{"encoder_patch_size": [4, 4], "encoder_layers": 12, "encoder_width": 192, "decoder_activation": "silu", "decoder_blocks_per_level": 2, "max_grad_norm": 3.0}
Rows from block 10 of the encoder, named by matrix and row number. Rows with one number belong to one neuron. Each number is 50 + 10 x the weight over its row's rms, rounded and kept within 0 to 99. All counts start at 0. After the name is the row's rms in percent of the matrix's.
# fc1: MLP up (encoder.blocks.10.mlp.fc1.weight, 768x192), inputs 96-191
# fc2: MLP down (encoder.blocks.10.mlp.fc2.weight, 192x768, transposed), outputs 96-191
fc1.556 095:36 55 65 40 44 29 38 49 46 52 59 42 59 42 43 54 69 52 57 55 46 59 67 57 60 50 55 62 68 64 72 45 69 48 43 53 55 29 52 39 40 49 60 54 55 46 52 46 65 52 46 39 42 52 61 51 51 62 48 50 50 58 54 48 60 56 51 47 51 51 37 51 53 39 34 33 48 36 69 32 41 68 44 45 48 41 51 57 63 42 42 62 42 43 64 33
fc2.556 083:54 56 46 55 53 38 55 53 51 50 57 63 57 35 49 57 52 48 49 61 48 53 56 53 42 57 69 48 46 47 44 50 43 43 54 54 36 41 65 47 55 41 50 53 45 35 53 45 46 72 60 41 34 42 56 53 49 53 55 53 51 64 68 49 49 53 55 49 53 56 53 54 57 61 53 47 52 55 65 35 57 48 39 50 50 53 74 73 57 65 49 57 43 38 41 43
fc1.557 103:55 59 44 44 53 47 40 44 57 59 65 33 47 46 34 37 55 50 37 70 54 42 73 51 63 31 58 70 51 39 54 46 57 42 80 37 50 35 60 46 44 44 49 41 57 47 66 57 42 46 44 47 53 58 52 54 45 48 39 25 32 40 54 43 49 56 61 47 47 35 52 57 58 65 35 38 44 52 45 38 57 47 46 50 59 48 67 46 50 60 60 43 42 47 34 54
fc2.557 090:63 39 52 44 48 38 42 46 56 56 61 54 46 65 58 56 42 47 57 48 50 52 33 49 48 61 46 29 39 55 53 59 45 43 43 42 57 56 55 35 52 62 40 58 66 53 42 56 72 47 40 43 48 42 42 42 45 58 58 46 35 43 33 48 60 42 56 37 40 56 43 44 54 35 60 49 43 18 43 44 50 51 46 48 42 28 60 37 38 58 51 69 32 55 38 65
fc1.558 108:47 54 60 49 59 13 42 60 52 45 45 58 52 51 38 62 52 46 53 52 43 67 44 55 75 51 60 39 57 53 39 67 57 68 51 64 60 32 49 48 44 47 60 55 44 57 58 48 56 53 56 55 53 39 59 61 57 42 55 44 56 45 60 58 45 50 62 43 40 52 46 36 49 38 36 51 46 56 68 46 29 51 49 47 53 47 48 53 49 54 43 53 65 52 76 47
fc2.558 102:56 52 42 52 52 46 52 38 42 34 38 39 53 58 47 52 49 48 57 61 66 46 55 33 59 60 41 46 23 42 39 51 43 52 44 50 37 36 54 69 49 51 51 56 59 44 32 43 45 61 49 46 53 50 48 46 68 61 60 49 39 53 49 45 41 48 75 49 47 41 58 43 51 40 60 51 49 46 42 46 62 48 56 46 55 51 51 47 50 53 70 49 43 54 42 61
fc1.559 095:31 30 40 35 45 41 47 57 49 55 53 46 61 32 45 51 47 57 41 49 47 69 48 57 70 57 62 56 45 48 55 68 41 56 54 49 50 24 43 61 42 48 50 70 38 47 61 49 58 43 48 24 55 39 40 57 55 48 50 61 50 57 55 43 54 50 53 46 44 54 60 58 47 49 54 48 49 47 43 45 48 53 29 43 52 55 54 21 51 49 46 49 44 62 62 57
fc2.559 112:37 52 43 44 50 37 49 43 42 35 42 47 66 48 55 51 48 45 43 48 40 47 49 55 58 58 56 36 52 56 50 61 66 43 55 41 52 47 57 49 48 47 54 49 51 36 29 55 47 73 58 51 49 48 41 61 58 53 50 47 63 57 51 52 37 45 52 38 46 52 61 51 61 37 50 52 49 47 66 38 49 50 44 68 58 54 51 52 64 53 58 44 46 40 58 28
fc1.560 074:56 62 57 43 47 44 67 48 35 33 42 48 49 62 63 39 69 46 48 44 56 38 56 46 50 79 30 62 57 60 58 52 51 48 51 52 59 51 63 62 55 61 47 42 33 45 35 40 60 44 44 54 51 46 31 38 51 43 65 45 58 64 60 57 53 55 39 49 47 47 55 52 62 37 57 64 59 42 37 65 47 52 39 67 36 60 49 44 46 30 53 44 53 31 63 40
fc2.560 069:62 65 38 47 38 46 73 48 48 34 34 43 50 49 42 29 62 64 50 62 57 59 52 53 39 48 57 61 43 58 46 47 40 66 61 60 55 41 46 33 65 46 66 47 40 59 46 46 57 39 53 43 44 48 47 45 31 51 44 56 32 55 69 48 40 45 33 35 20 54 38 69 43 43 78 57 50 41 39 39 56 44 45 52 36 63 51 61 59 28 64 56 68 49 44 45
fc1.561 088:40 51 20 46 37 28 58 51 42 40 56 46 63 39 46 48 37 59 50 52 31 42 62 50 49 52 61 56 56 46 37 45 60 61 58 49 51 26 53 42 42 55 47 58 40 51 46 66 57 54 58 49 56 54 52 50 55 37 51 60 40 52 68 51 58 41 54 61 53 57 39 47 34 30 49 62 65 63 36 42 51 44 44 50 49 58 51 52 64 47 26 53 60 54 67 46
fc2.561 089:42 46 64 50 42 49 55 57 46 54 52 50 73 45 35 56 49 63 47 54 48 49 48 47 44 49 54 43 64 44 58 61 40 42 49 52 39 50 52 40 68 43 56 43 60 55 52 55 50 43 65 38 43 48 53 40 38 60 39 47 59 52 65 51 52 37 31 55 48 70 46 48 51 57 45 52 66 55 55 31 57 65 46 60 65 57 33 22 51 63 66 36 49 43 57 57
fc1.562 076:61 45 54 35 55 29 57 47 46 35 53 39 55 38 53 46 39 34 60 34 57 58 40 43 60 59 59 49 24 48 36 33 63 52 53 51 51 54 45 51 40 41 50 53 51 56 54 23 51 40 57 53 61 46 45 33 57 46 47 49 46 14 65 54 41 28 51 61 46 45 45 45 57 36 40 54 44 39 50 42 37 37 61 60 41 43 62 42 50 42 42 43 41 44 46 56
fc2.562 064:50 52 49 70 47 41 59 23 38 47 49 63 49 65 56 50 43 40 30 49 48 57 64 59 69 41 63 50 52 58 57 47 62 52 44 46 51 49 46 46 65 57 57 60 59 33 45 51 35 62 61 65 50 42 55 43 53 35 54 64 34 42 52 47 59 47 58 48 75 61 46 44 42 66 38 48 42 44 68 41 64 46 51 54 55 47 57 44 25 47 52 50 30 54 44 48
fc1.563 073:58 54 58 46 47 32 46 49 57 63 65 23 40 45 53 52 62 54 52 71 54 53 64 57 41 44 56 47 35 54 58 65 43 36 50 44 54 45 29 59 67 35 37 50 37 56 45 40 60 56 56 47 60 49 55 37 56 44 43 73 43 44 49 58 56 32 56 47 43 30 47 55 60 63 32 64 39 50 57 50 39 60 63 42 60 51 41 67 46 60 41 63 53 47 46 46
fc2.563 061:42 43 46 63 39 49 53 58 49 59 66 40 65 32 50 45 56 44 46 48 52 58 56 39 56 61 59 55 40 56 45 52 49 52 57 55 52 48 67 60 45 51 41 72 62 50 37 55 54 54 40 63 52 47 60 57 54 72 50 41 62 41 36 37 30 64 52 32 43 61 50 46 25 52 46 57 57 43 56 63 71 43 65 50 51 58 26 37 51 50 42 51 41 40 41 41
fc1.564 097:47 49 51 51 34 55 43 54 49 42 48 43 58 57 55 53 67 49 58 56 47 60 42 70 65 46 48 40 47 52 50 66 62 61 48 36 61 42 50 55 38 53 54 39 40 37 40 54 64 92 67 55 55 42 51 51 33 60 38 52 58 41 60 46 36 53 50 56 54 54 64 56 46 45 22 39 39 57 73 30 44 66 41 61 56 47 50 55 66 50 56 53 51 34 41 46
fc2.564 121:48 38 57 47 46 42 49 53 47 40 61 49 63 46 41 48 68 44 45 48 60 61 58 60 75 51 56 44 63 46 45 47 58 46 65 60 71 41 46 54 36 54 45 46 43 49 51 52 53 52 69 46 49 42 63 54 43 52 49 69 50 65 62 55 45 46 54 42 52 50 44 42 55 48 32 36 50 52 56 52 43 62 40 39 34 45 46 33 59 40 41 41 48 45 56 45
fc1.565 087:45 54 56 58 49 39 48 58 42 38 54 41 59 34 46 49 39 37 48 41 47 60 60 70 75 50 70 53 52 54 61 45 60 53 65 58 43 46 46 34 60 32 53 56 49 62 51 42 53 65 67 39 50 38 44 62 45 60 54 78 41 56 64 45 69 43 49 57 41 38 60 51 52 47 54 51 58 43 62 52 53 49 44 70 45 44 31 24 65 40 33 55 43 36 65 54
fc2.565 079:44 40 58 49 65 53 54 51 45 45 60 51 34 37 52 60 39 53 41 51 49 47 52 67 45 54 58 39 62 53 42 37 60 53 66 55 43 43 53 62 43 50 74 52 30 45 69 60 46 53 67 51 47 35 57 42 41 58 57 49 52 66 55 51 58 57 52 33 54 47 49 57 45 26 39 54 58 40 62 45 59 52 46 57 56 54 53 60 54 41 54 53 44 44 49 50
fc1.566 077:53 28 49 40 63 40 53 48 42 45 39 50 53 53 43 55 52 53 27 55 50 47 60 60 59 66 74 33 34 60 36 60 42 51 51 53 53 23 43 60 49 59 45 56 49 48 66 53 47 52 55 53 64 35 22 59 58 23 64 53 35 38 61 31 51 67 53 41 56 53 37 53 34 58 55 65 50 59 69 50 52 49 27 71 32 38 40 56 63 34 54 54 45 40 50 53
fc2.566 064:53 56 41 28 72 27 50 65 61 59 71 31 52 49 59 55 45 56 40 53 32 44 57 42 36 49 41 68 67 61 63 38 57 52 41 57 47 54 36 55 53 43 47 48 55 44 57 38 50 56 50 38 50 46 46 47 53 49 47 39 30 49 57 40 46 60 59 57 45 74 51 44 49 48 70 71 54 56 55 68 50 33 52 61 50 38 57 24 56 44 44 49 46 43 49 51
fc1.567 091:45 53 38 36 39 40 58 63 27 43 52 35 60 59 41 45 67 55 56 53 41 78 49 52 50 75 55 47 46 45 57 59 42 53 49 48 49 32 46 62 58 60 77 43 57 51 58 38 59 65 64 41 39 40 49 45 54 52 56 58 59 46 68 43 50 44 56 40 45 60 31 42 40 51 42 51 40 47 51 41 39 45 35 53 59 47 40 40 62 44 52 47 38 40 50 60
fc2.567 088:61 60 49 55 51 57 50 35 48 50 40 34 42 48 33 44 42 47 54 50 52 73 58 45 53 63 70 43 33 50 70 58 37 61 55 41 56 46 47 65 56 65 59 59 50 59 52 53 45 54 56 31 57 46 77 61 63 57 43 49 53 46 58 30 49 48 62 58 62 61 50 49 60 43 64 58 42 49 44 59 61 51 42 43 53 63 54 39 60 59 65 55 57 52 57 58
fc1.568 082:54 56 54 58 51 38 43 60 38 44 67 64 69 37 53 56 49 46 37 55 35 49 52 54 54 52 70 53 61 58 78 47 42 68 67 48 36 35 52 58 43 24 48 59 37 64 58 38 45 74 61 51 51 36 43 44 55 38 50 58 52 47 62 52 46 38 54 44 44 41 51 30 35 51 42 38 52 57 62 51 49 51 34 46 60 49 51 45 53 53 54 58 60 49 68 46
fc2.568 072:26 40 56 66 40 51 45 64 50 49 54 61 63 47 42 45 48 63 50 69 53 50 38 59 55 44 44 51 63 59 36 51 47 62 57 54 51 65 56 45 54 41 57 74 39 60 57 47 40 51 63 39 34 46 44 40 36 43 39 55 42 63 49 36 39 59 56 45 30 62 56 59 45 37 28 50 58 56 65 38 59 52 51 64 51 47 51 41 75 43 41 57 31 40 53 49
fc1.569 082:55 30 45 45 50 44 48 47 47 34 43 52 27 57 34 43 43 47 50 74 32 56 51 56 58 48 56 47 55 57 53 46 63 59 44 36 64 43 56 40 39 58 62 38 48 42 57 44 36 49 32 51 47 50 65 28 37 59 59 49 37 58 36 46 36 51 57 37 55 38 51 54 57 49 61 55 69 63 56 60 48 47 46 48 41 63 44 46 30 55 40 42 57 68 50 75
fc2.569 062:52 50 69 68 51 49 65 51 59 65 45 39 69 57 37 63 37 62 42 42 62 49 49 63 53 60 55 58 68 36 46 49 55 60 51 60 50 49 55 41 42 55 29 40 42 32 50 69 68 44 60 38 34 41 46 47 45 47 40 53 38 39 31 27 37 30 25 46 47 31 56 51 48 35 52 44 53 39 60 56 49 50 35 57 45 39 46 47 37 56 41 50 28 52 50 51
fc1.570 118:43 38 54 45 45 31 48 54 19 54 56 48 44 47 51 58 57 63 42 47 41 49 42 51 65 43 50 58 55 50 57 51 51 60 37 47 74 44 54 51 37 68 54 48 46 56 47 41 57 60 54 47 38 52 46 61 46 44 67 55 59 48 69 49 41 48 54 51 54 51 51 52 37 33 37 36 65 58 64 34 47 44 46 53 40 53 59 25 71 67 53 65 59 51 52 29
fc2.570 112:57 47 52 50 55 61 60 56 59 39 56 59 63 61 54 57 49 50 44 51 54 51 43 52 55 50 55 49 58 51 51 51 46 54 48 76 47 46 49 60 56 51 50 55 57 52 59 51 48 54 71 57 52 37 44 53 38 54 52 56 40 63 50 49 59 64 64 60 54 46 44 43 44 52 54 58 52 61 34 44 54 50 65 31 62 44 36 56 42 49 43 41 46 51 60 44
fc1.571 110:37 44 54 43 54 37 60 60 37 44 45 41 64 43 59 62 52 46 44 46 47 58 46 67 60 55 53 56 46 77 49 56 29 59 47 47 47 39 43 50 52 54 40 59 43 43 51 32 64 65 66 44 47 60 55 35 47 45 52 48 56 31 70 51 57 49 64 46 46 65 49 57 44 57 56 59 45 71 62 34 58 50 38 46 43 30 45 37 74 48 60 55 46 36 58 47
fc2.571 085:52 43 38 46 48 55 40 67 44 46 42 44 64 33 58 53 36 51 43 37 51 35 35 65 57 25 57 61 48 51 54 52 45 44 53 44 40 37 46 38 55 23 49 60 53 70 67 40 38 30 57 52 67 49 50 55 38 56 45 59 55 55 58 54 68 37 50 50 45 61 47 46 51 48 57 57 46 44 53 61 55 33 33 53 49 43 64 34 61 42 38 42 59 34 72 42
fc1.572 080:60 36 55 48 32 44 59 61 48 39 74 68 47 53 43 50 51 58 45 44 30 60 49 57 37 56 63 54 66 52 75 46 40 62 60 39 58 30 53 46 65 53 71 52 47 54 53 61 40 46 55 45 52 31 54 51 47 58 54 51 56 26 66 40 65 54 55 46 61 55 46 46 43 48 32 38 58 63 70 54 53 58 51 53 63 60 48 50 57 48 43 63 56 34 46 56
fc2.572 084:63 62 60 52 46 64 56 40 60 63 53 45 36 70 48 31 46 53 49 38 42 73 53 33 45 40 61 40 37 51 54 43 46 47 40 46 41 63 40 46 46 52 47 40 49 47 50 38 39 55 40 45 61 65 55 34 46 60 55 48 55 58 42 64 46 59 52 61 46 49 54 53 42 47 43 44 46 54 55 60 50 37 60 54 44 64 54 57 34 52 70 47 37 63 47 50
fc1.573 073:54 51 56 34 52 32 54 47 46 53 55 40 34 45 57 38 50 63 43 49 50 44 52 63 40 48 65 43 53 63 42 39 60 59 43 64 54 49 52 47 44 36 60 49 39 57 56 35 29 40 47 59 66 34 64 51 47 46 58 69 53 48 63 43 59 59 55 32 32 46 49 61 30 40 53 48 59 49 57 59 59 49 48 46 31 51 73 58 44 54 50 74 37 52 56 50
fc2.573 060:38 52 31 59 64 42 48 46 56 44 50 48 44 48 36 59 58 53 37 43 50 39 50 33 64 60 44 48 58 42 64 38 46 58 54 27 49 56 79 59 53 56 50 51 42 45 57 58 57 45 60 45 28 57 46 50 45 62 59 57 23 38 46 47 42 35 57 64 51 43 60 59 50 42 45 67 47 44 60 60 48 65 59 47 61 54 55 60 50 61 43 41 71 51 52 51
fc1.574 082:36 49 48 46 49 37 34 67 42 30 26 49 50 43 46 45 57 43 43 62 38 42 29 55 56 55 70 50 47 52 47 44 50 51 55 68 54 46 43 50 52 47 41 76 32 61 72 45 56 40 49 43 68 54 57 46 34 68 56 43 47 58 68 53 43 58 58 43 59 65 57 50 35 53 43 55 54 56 56 48 50 49 49 45 37 53 23 33 69 51 55 55 44 53 45 38
fc2.574 078:30 52 68 57 62 38 45 52 53 60 40 33 62 42 55 51 44 61 56 30 45 40 38 58 55 49 58 56 50 51 60 27 44 68 62 50 38 55 60 50 31 39 51 47 42 66 48 54 35 48 44 37 50 40 46 61 40 62 47 39 69 61 60 41 58 45 40 45 50 59 61 35 50 35 46 45 46 47 58 38 43 64 51 60 50 28 58 59 70 44 47 51 52 55 59 36
fc1.575 078:61 33 42 23 50 41 47 48 54 55 52 36 40 53 51 63 41 47 54 59 46 36 57 64 35 55 42 40 50 55 48 43 49 54 35 43 52 55 50 48 32 48 40 61 56 48 45 41 53 51 44 49 64 57 49 52 63 55 46 29 66 44 44 64 49 33 56 37 57 51 45 40 42 44 33 65 54 55 65 34 63 47 31 50 60 37 41 45 48 42 46 52 70 46 48 25
fc2.575 061:56 50 52 52 42 51 56 67 69 51 54 51 50 54 54 43 57 40 65 55 46 48 61 56 49 49 62 53 68 71 58 54 64 54 41 59 50 32 48 56 46 51 33 38 62 45 45 45 42 30 49 52 51 65 61 65 37 64 60 42 56 46 70 47 73 46 64 55 46 62 69 50 42 53 53 55 41 47 36 63 54 56 35 55 41 55 57 38 45 50 48 50 68 54 57 45
fc1.576 075:61 56 43 43 44 51 52 53 46 51 43 42 50 38 49 46 39 62 52 45 31 41 44 46 36 55 50 44 49 50 39 49 56 40 65 58 52 54 36 38 83 68 43 38 49 48 60 42 55 61 57 38 53 37 44 44 51 49 58 56 27 50 43 55 36 52 46 31 53 51 50 48 67 58 40 60 53 59 53 34 27 65 43 41 52 56 53 69 44 41 52 62 33 46 75 55
fc2.576 073:45 34 54 53 50 41 55 44 49 74 61 42 63 43 55 63 43 46 37 57 72 35 56 47 41 53 61 54 51 72 57 45 40 54 38 45 35 54 57 42 64 48 61 61 40 52 47 56 41 43 62 53 49 47 49 69 58 48 47 55 46 35 71 52 68 61 59 59 55 52 54 57 49 51 30 57 63 38 45 59 67 50 48 47 81 54 41 44 38 52 54 60 41 53 38 47
fc1.577 076:46 38 36 38 53 44 59 44 34 40 54 34 42 53 31 54 49 60 49 58 60 64 54 54 66 45 55 50 53 54 25 48 64 70 47 27 44 32 54 59 40 31 49 60 28 60 50 62 51 45 54 53 44 38 44 51 60 58 66 46 49 52 56 65 62 50 44 47 49 52 39 54 48 39 44 74 49 52 53 56 67 35 43 49 59 63 66 35 51 58 59 62 50 57 50 41
fc2.577 069:35 80 59 53 57 45 34 44 50 67 37 46 44 62 50 54 39 63 42 55 45 32 39 33 54 49 45 62 38 47 40 64 37 49 54 36 30 41 37 61 65 47 47 55 53 64 48 53 63 61 82 55 59 32 49 61 58 50 43 54 43 51 47 49 52 56 44 53 58 59 33 61 46 51 46 55 57 45 29 56 46 34 31 63 48 52 40 59 57 47 63 50 48 38 60 48
fc1.578 081:69 55 57 36 50 53 56 67 44 52 35 59 47 52 41 55 64 48 32 50 45 57 45 42 54 61 51 48 47 70 49 33 47 54 34 48 66 35 68 53 45 49 56 45 54 60 39 62 61 66 46 36 47 48 52 57 48 57 43 36 42 35 48 42 34 46 39 47 54 56 50 45 40 49 51 55 53 55 51 45 25 51 34 46 66 45 62 63 50 36 57 59 43 36 57 69
fc2.578 074:62 59 51 40 66 48 49 54 54 66 37 57 48 41 51 51 52 47 44 58 49 48 65 39 44 45 64 44 52 48 34 54 38 68 25 52 64 34 44 52 56 44 43 63 58 44 52 48 65 48 58 56 39 52 42 57 55 47 41 57 42 50 38 53 45 56 49 29 55 44 47 53 56 36 44 46 47 54 56 50 61 60 58 45 44 51 58 39 63 40 54 34 65 32 69 58
fc1.579 078:70 53 43 33 54 59 57 59 44 38 37 60 58 43 54 50 41 59 55 53 29 71 45 61 61 56 62 44 44 60 56 73 33 51 59 50 48 41 49 46 45 55 44 52 44 31 62 40 49 51 58 33 60 45 46 57 50 45 55 56 34 48 47 51 42 49 52 46 48 58 51 45 62 45 24 41 64 53 58 37 50 65 45 51 36 49 55 49 54 57 41 76 45 49 51 49
fc2.579 070:53 54 45 52 39 39 53 58 43 67 36 41 40 64 26 45 44 62 55 63 52 48 49 49 50 50 38 44 28 47 46 52 30 39 52 29 65 54 61 58 36 48 58 43 31 47 54 54 68 45 54 26 55 42 52 46 34 63 58 60 56 49 51 39 48 42 57 53 51 63 48 60 40 43 31 36 40 45 70 49 53 63 55 59 48 52 55 60 44 38 51 59 55 41 47 55
fc1.580 084:38 49 65 57 45 42 52 59 55 47 41 41 52 50 39 49 50 43 49 44 40 57 46 42 38 55 58 36 48 61 39 54 60 50 60 51 67 48 66 68 36 50 47 62 54 57 43 30 68 64 67 47 64 53 46 48 55 54 49 52 41 57 71 58 64 45 47 39 55 53 47 52 39 37 56 41 36 56 49 42 60 44 80 56 48 38 45 39 46 43 63 57 49 36 56 60
fc2.580 066:50 50 35 62 46 65 45 36 55 43 34 59 53 54 46 64 53 43 45 51 58 55 41 51 45 53 47 52 49 62 41 45 49 48 45 59 62 42 50 48 50 40 55 60 63 45 74 50 44 52 39 58 35 52 54 49 45 66 45 51 61 30 73 55 37 46 42 65 33 65 62 36 56 47 67 37 68 65 55 62 52 32 44 52 58 50 54 50 41 31 60 37 54 57 48 68
fc1.581 088:51 60 39 27 38 34 40 35 51 45 36 47 53 45 55 43 46 49 47 47 29 39 61 63 46 61 56 48 46 38 47 45 52 59 50 44 27 32 45 36 48 47 45 58 41 49 67 42 65 71 59 47 63 37 59 53 62 38 44 34 48 39 62 32 60 34 45 49 60 50 62 49 38 42 72 52 45 42 44 43 47 54 48 43 46 47 53 45 50 63 56 43 45 56 56 42
fc2.581 074:42 39 68 45 32 50 43 64 44 54 24 40 41 45 48 54 38 57 44 45 55 44 56 63 44 62 56 32 36 62 51 51 34 64 45 53 52 48 54 59 47 46 51 52 74 39 48 65 46 46 79 51 70 45 47 43 51 55 49 53 69 50 48 30 52 43 50 54 45 53 38 69 71 44 55 39 55 55 37 45 44 48 42 49 59 49 57 59 62 50 79 72 31 60 35 65
fc1.582 072:44 51 68 48 59 56 45 43 35 71 51 24 52 67 57 49 40 51 50 49 48 52 45 53 37 37 64 52 68 63 43 53 52 66 49 67 46 53 41 50 62 69 32 53 47 19 53 57 45 51 41 48 50 62 60 47 45 56 40 48 37 46 47 44 60 45 60 23 39 49 32 63 47 54 49 58 49 57 44 53 50 58 37 72 49 45 59 51 30 55 72 61 51 57 53 52
fc2.582 058:60 41 51 42 43 31 32 47 44 56 49 44 49 41 39 40 48 55 30 37 39 54 53 50 47 52 56 52 64 60 43 66 43 35 64 60 58 47 38 40 30 62 39 36 55 56 55 35 51 54 59 61 53 61 32 59 56 45 47 42 68 49 45 67 51 39 59 76 55 48 37 38 61 57 52 12 41 43 59 37 52 52 56 50 44 58 48 57 55 42 65 50 42 50 44 51
fc1.583 074:38 35 57 25 77 36 40 42 44 59 43 52 57 39 47 57 69 36 57 47 29 42 44 48 51 46 56 53 43 38 43 59 52 51 60 50 64 33 59 63 44 53 61 42 52 46 53 45 61 51 72 50 50 35 47 57 57 51 53 48 55 58 67 40 30 51 47 32 34 48 40 50 26 50 38 65 40 55 51 47 44 61 51 54 61 46 59 58 65 39 54 57 52 27 50 53
fc2.583 074:43 55 46 56 53 35 62 53 19 49 44 39 58 39 73 66 41 58 59 47 55 44 62 66 37 50 71 54 45 51 44 50 51 51 45 43 45 58 42 45 62 44 49 60 55 45 50 54 36 55 62 72 47 53 18 41 56 63 38 51 46 49 48 44 49 36 44 51 44 62 68 58 57 54 56 62 62 43 59 49 62 47 63 53 37 53 55 50 44 50 47 61 54 32 53 35
fc1.584 075:55 64 60 51 47 54 66 53 46 35 42 50 69 50 69 39 56 76 53 43 44 55 52 55 49 61 59 60 57 49 51 47 38 47 49 59 60 59 51 38 51 46 48 37 62 31 54 67 38 44 67 26 45 36 39 54 50 59 37 40 36 66 61 41 44 41 60 42 59 60 40 59 48 42 47 48 51 68 58 54 54 52 46 31 49 51 64 47 50 42 57 45 60 58 63 49
fc2.584 070:41 48 46 50 46 41 57 25 46 56 52 55 62 59 52 47 55 38 54 51 61 49 43 53 46 62 46 53 41 36 34 51 51 68 55 46 51 52 33 52 53 55 41 49 45 45 38 59 49 41 46 48 33 31 73 56 44 43 55 59 40 42 50 31 55 53 76 40 43 43 34 43 48 34 49 44 59 53 41 49 42 60 38 62 51 42 24 46 48 47 53 44 46 43 72 63
fc1.585 078:41 55 59 44 50 46 41 71 36 40 56 35 52 57 39 46 53 46 39 39 48 49 54 59 40 57 36 56 46 55 54 69 68 66 51 48 48 50 45 39 50 46 50 59 44 60 51 38 53 45 53 49 54 53 60 37 68 50 59 49 48 56 60 39 32 54 45 37 56 48 50 40 58 54 52 33 43 58 49 39 49 51 52 62 55 46 42 44 59 42 47 34 61 51 39 53
fc2.585 068:45 48 43 30 53 41 73 75 48 49 30 54 47 58 42 61 39 54 29 64 55 43 41 42 51 47 54 42 28 53 53 46 59 59 38 48 29 45 37 58 33 64 68 55 55 59 54 36 52 51 43 38 55 52 42 47 51 44 26 49 36 64 52 55 45 51 52 48 52 49 42 33 50 30 52 42 56 60 43 45 52 62 51 56 47 66 53 55 66 49 34 48 64 26 62 48
fc1.586 087:46 44 67 38 52 42 39 58 40 59 36 56 56 40 49 60 67 61 44 51 40 52 38 58 53 58 65 66 63 54 45 42 51 48 35 53 54 45 58 73 54 47 62 68 62 54 57 31 51 72 62 46 42 25 40 46 48 44 56 45 44 35 72 53 43 59 45 45 29 65 54 40 36 44 37 45 57 56 53 43 52 57 40 43 54 48 42 46 62 55 44 46 69 52 71 53
fc2.586 071:56 56 46 56 58 38 57 56 43 54 55 59 63 49 50 61 57 40 46 64 62 40 44 58 52 54 77 41 58 74 24 39 47 65 27 63 57 53 63 49 54 53 51 62 34 50 46 62 70 49 72 45 38 52 48 64 30 61 50 34 51 52 62 51 38 45 46 44 60 41 61 58 61 46 48 55 42 40 54 58 58 58 48 49 64 52 50 57 53 48 42 34 48 46 58 64
fc1.587 086:61 38 56 42 39 49 40 60 48 62 45 42 50 46 51 58 47 57 51 45 43 61 55 48 57 47 52 46 46 34 43 41 62 63 33 50 61 40 49 41 37 56 42 46 34 44 61 59 51 63 60 48 46 42 43 54 40 51 48 54 57 53 82 49 49 52 49 50 49 70 36 36 41 32 47 42 39 57 61 48 55 46 47 59 50 48 39 41 44 56 30 47 60 62 61 51
fc2.587 081:51 39 58 64 60 55 49 53 46 47 65 49 78 51 56 49 55 69 69 58 66 48 52 49 61 51 46 73 64 48 43 61 56 41 52 46 49 42 50 44 55 38 53 58 57 46 59 58 54 46 68 41 52 32 42 56 41 63 60 61 33 40 71 51 49 53 57 50 54 40 42 54 49 44 25 68 70 46 47 37 70 59 38 47 47 56 31 66 52 31 41 55 43 36 51 37
fc1.588 080:45 56 41 56 50 53 52 43 54 69 64 54 48 47 51 49 60 44 52 65 52 43 37 45 48 38 44 38 60 48 51 59 46 42 45 58 41 42 48 55 28 31 43 68 41 49 33 41 62 47 43 50 53 56 37 35 58 61 57 36 49 31 57 43 49 55 51 47 64 63 30 51 56 46 30 38 56 44 39 36 38 55 30 39 42 52 46 50 54 35 27 69 56 45 51 54
fc2.588 066:43 41 33 49 47 47 38 48 43 66 43 27 42 53 51 62 50 51 49 56 45 60 55 46 50 59 46 43 45 74 40 55 72 47 44 37 47 33 41 49 49 44 50 40 45 46 50 77 46 51 46 52 32 66 50 30 36 73 56 64 51 45 42 24 41 45 51 52 31 43 42 51 45 40 50 62 45 69 50 60 41 50 57 46 59 62 41 51 50 52 43 29 28 61 42 56
fc1.589 114:48 45 60 42 39 24 47 62 31 46 34 55 52 43 67 53 45 52 54 31 31 61 44 51 66 55 48 53 67 56 57 70 49 57 57 55 48 57 45 57 43 45 58 57 48 53 52 50 47 48 74 47 48 42 44 53 51 57 40 55 57 50 67 54 58 48 49 59 44 45 44 39 54 34 43 49 52 57 59 40 43 44 35 51 44 45 40 37 56 49 38 52 51 42 57 52
fc2.589 128:38 59 46 57 54 34 67 58 42 67 38 58 49 44 43 54 52 46 50 54 59 59 55 59 55 55 58 53 62 66 48 45 34 43 41 55 37 45 48 64 63 43 63 47 57 54 53 45 45 38 52 45 48 47 52 52 54 58 52 45 45 43 64 58 40 61 65 42 65 66 47 38 48 46 46 58 57 40 50 53 43 55 59 43 57 52 60 68 59 47 35 43 50 42 69 50
fc1.590 085:63 53 43 37 47 39 55 62 36 57 30 51 76 44 36 67 55 64 70 46 29 73 47 72 54 51 64 46 44 67 49 49 36 66 44 52 60 30 71 67 41 54 50 36 36 59 41 48 66 58 45 58 53 49 49 27 45 63 60 54 58 51 50 41 42 44 48 43 54 68 61 62 52 36 43 44 56 51 58 43 29 52 54 45 56 56 55 50 66 29 55 49 54 53 53 49
fc2.590 080:54 39 55 45 48 34 50 58 41 52 42 71 58 37 42 45 48 65 47 41 40 44 39 43 43 41 74 31 62 39 49 46 49 71 50 69 54 43 47 54 53 63 44 40 45 40 53 55 60 61 69 48 57 46 30 48 42 43 66 51 56 53 51 54 56 38 46 49 40 41 37 49 48 46 56 51 50 47 55 48 43 50 41 57 55 41 49 57 69 62 43 53 41 37 47 47
fc1.591 069:45 60 55 30 49 39 42 57 44 52 65 42 57 42 32 46 46 40 50 61 21 39 51 54 35 61 47 40 48 62 44 55 49 57 56 40 59 62 32 59 52 35 59 44 47 31 55 38 40 54 63 57 51 34 38 38 47 36 49 48 64 46 41 29 48 50 59 47 46 56 54 43 47 51 54 55 56 31 63 51 36 51 22 58 50 59 64 48 62 64 62 47 42 44 60 52
fc2.591 072:28 36 48 63 55 47 66 50 50 52 34 60 57 54 62 43 57 61 39 36 42 46 42 44 60 48 46 73 46 48 48 45 34 54 27 58 43 38 51 67 57 52 30 54 60 46 34 52 47 41 47 67 33 59 60 49 49 55 61 59 64 45 60 51 42 40 38 40 47 39 43 30 39 42 55 41 50 42 49 47 57 43 60 46 48 48 57 48 56 44 56 28 32 63 54 30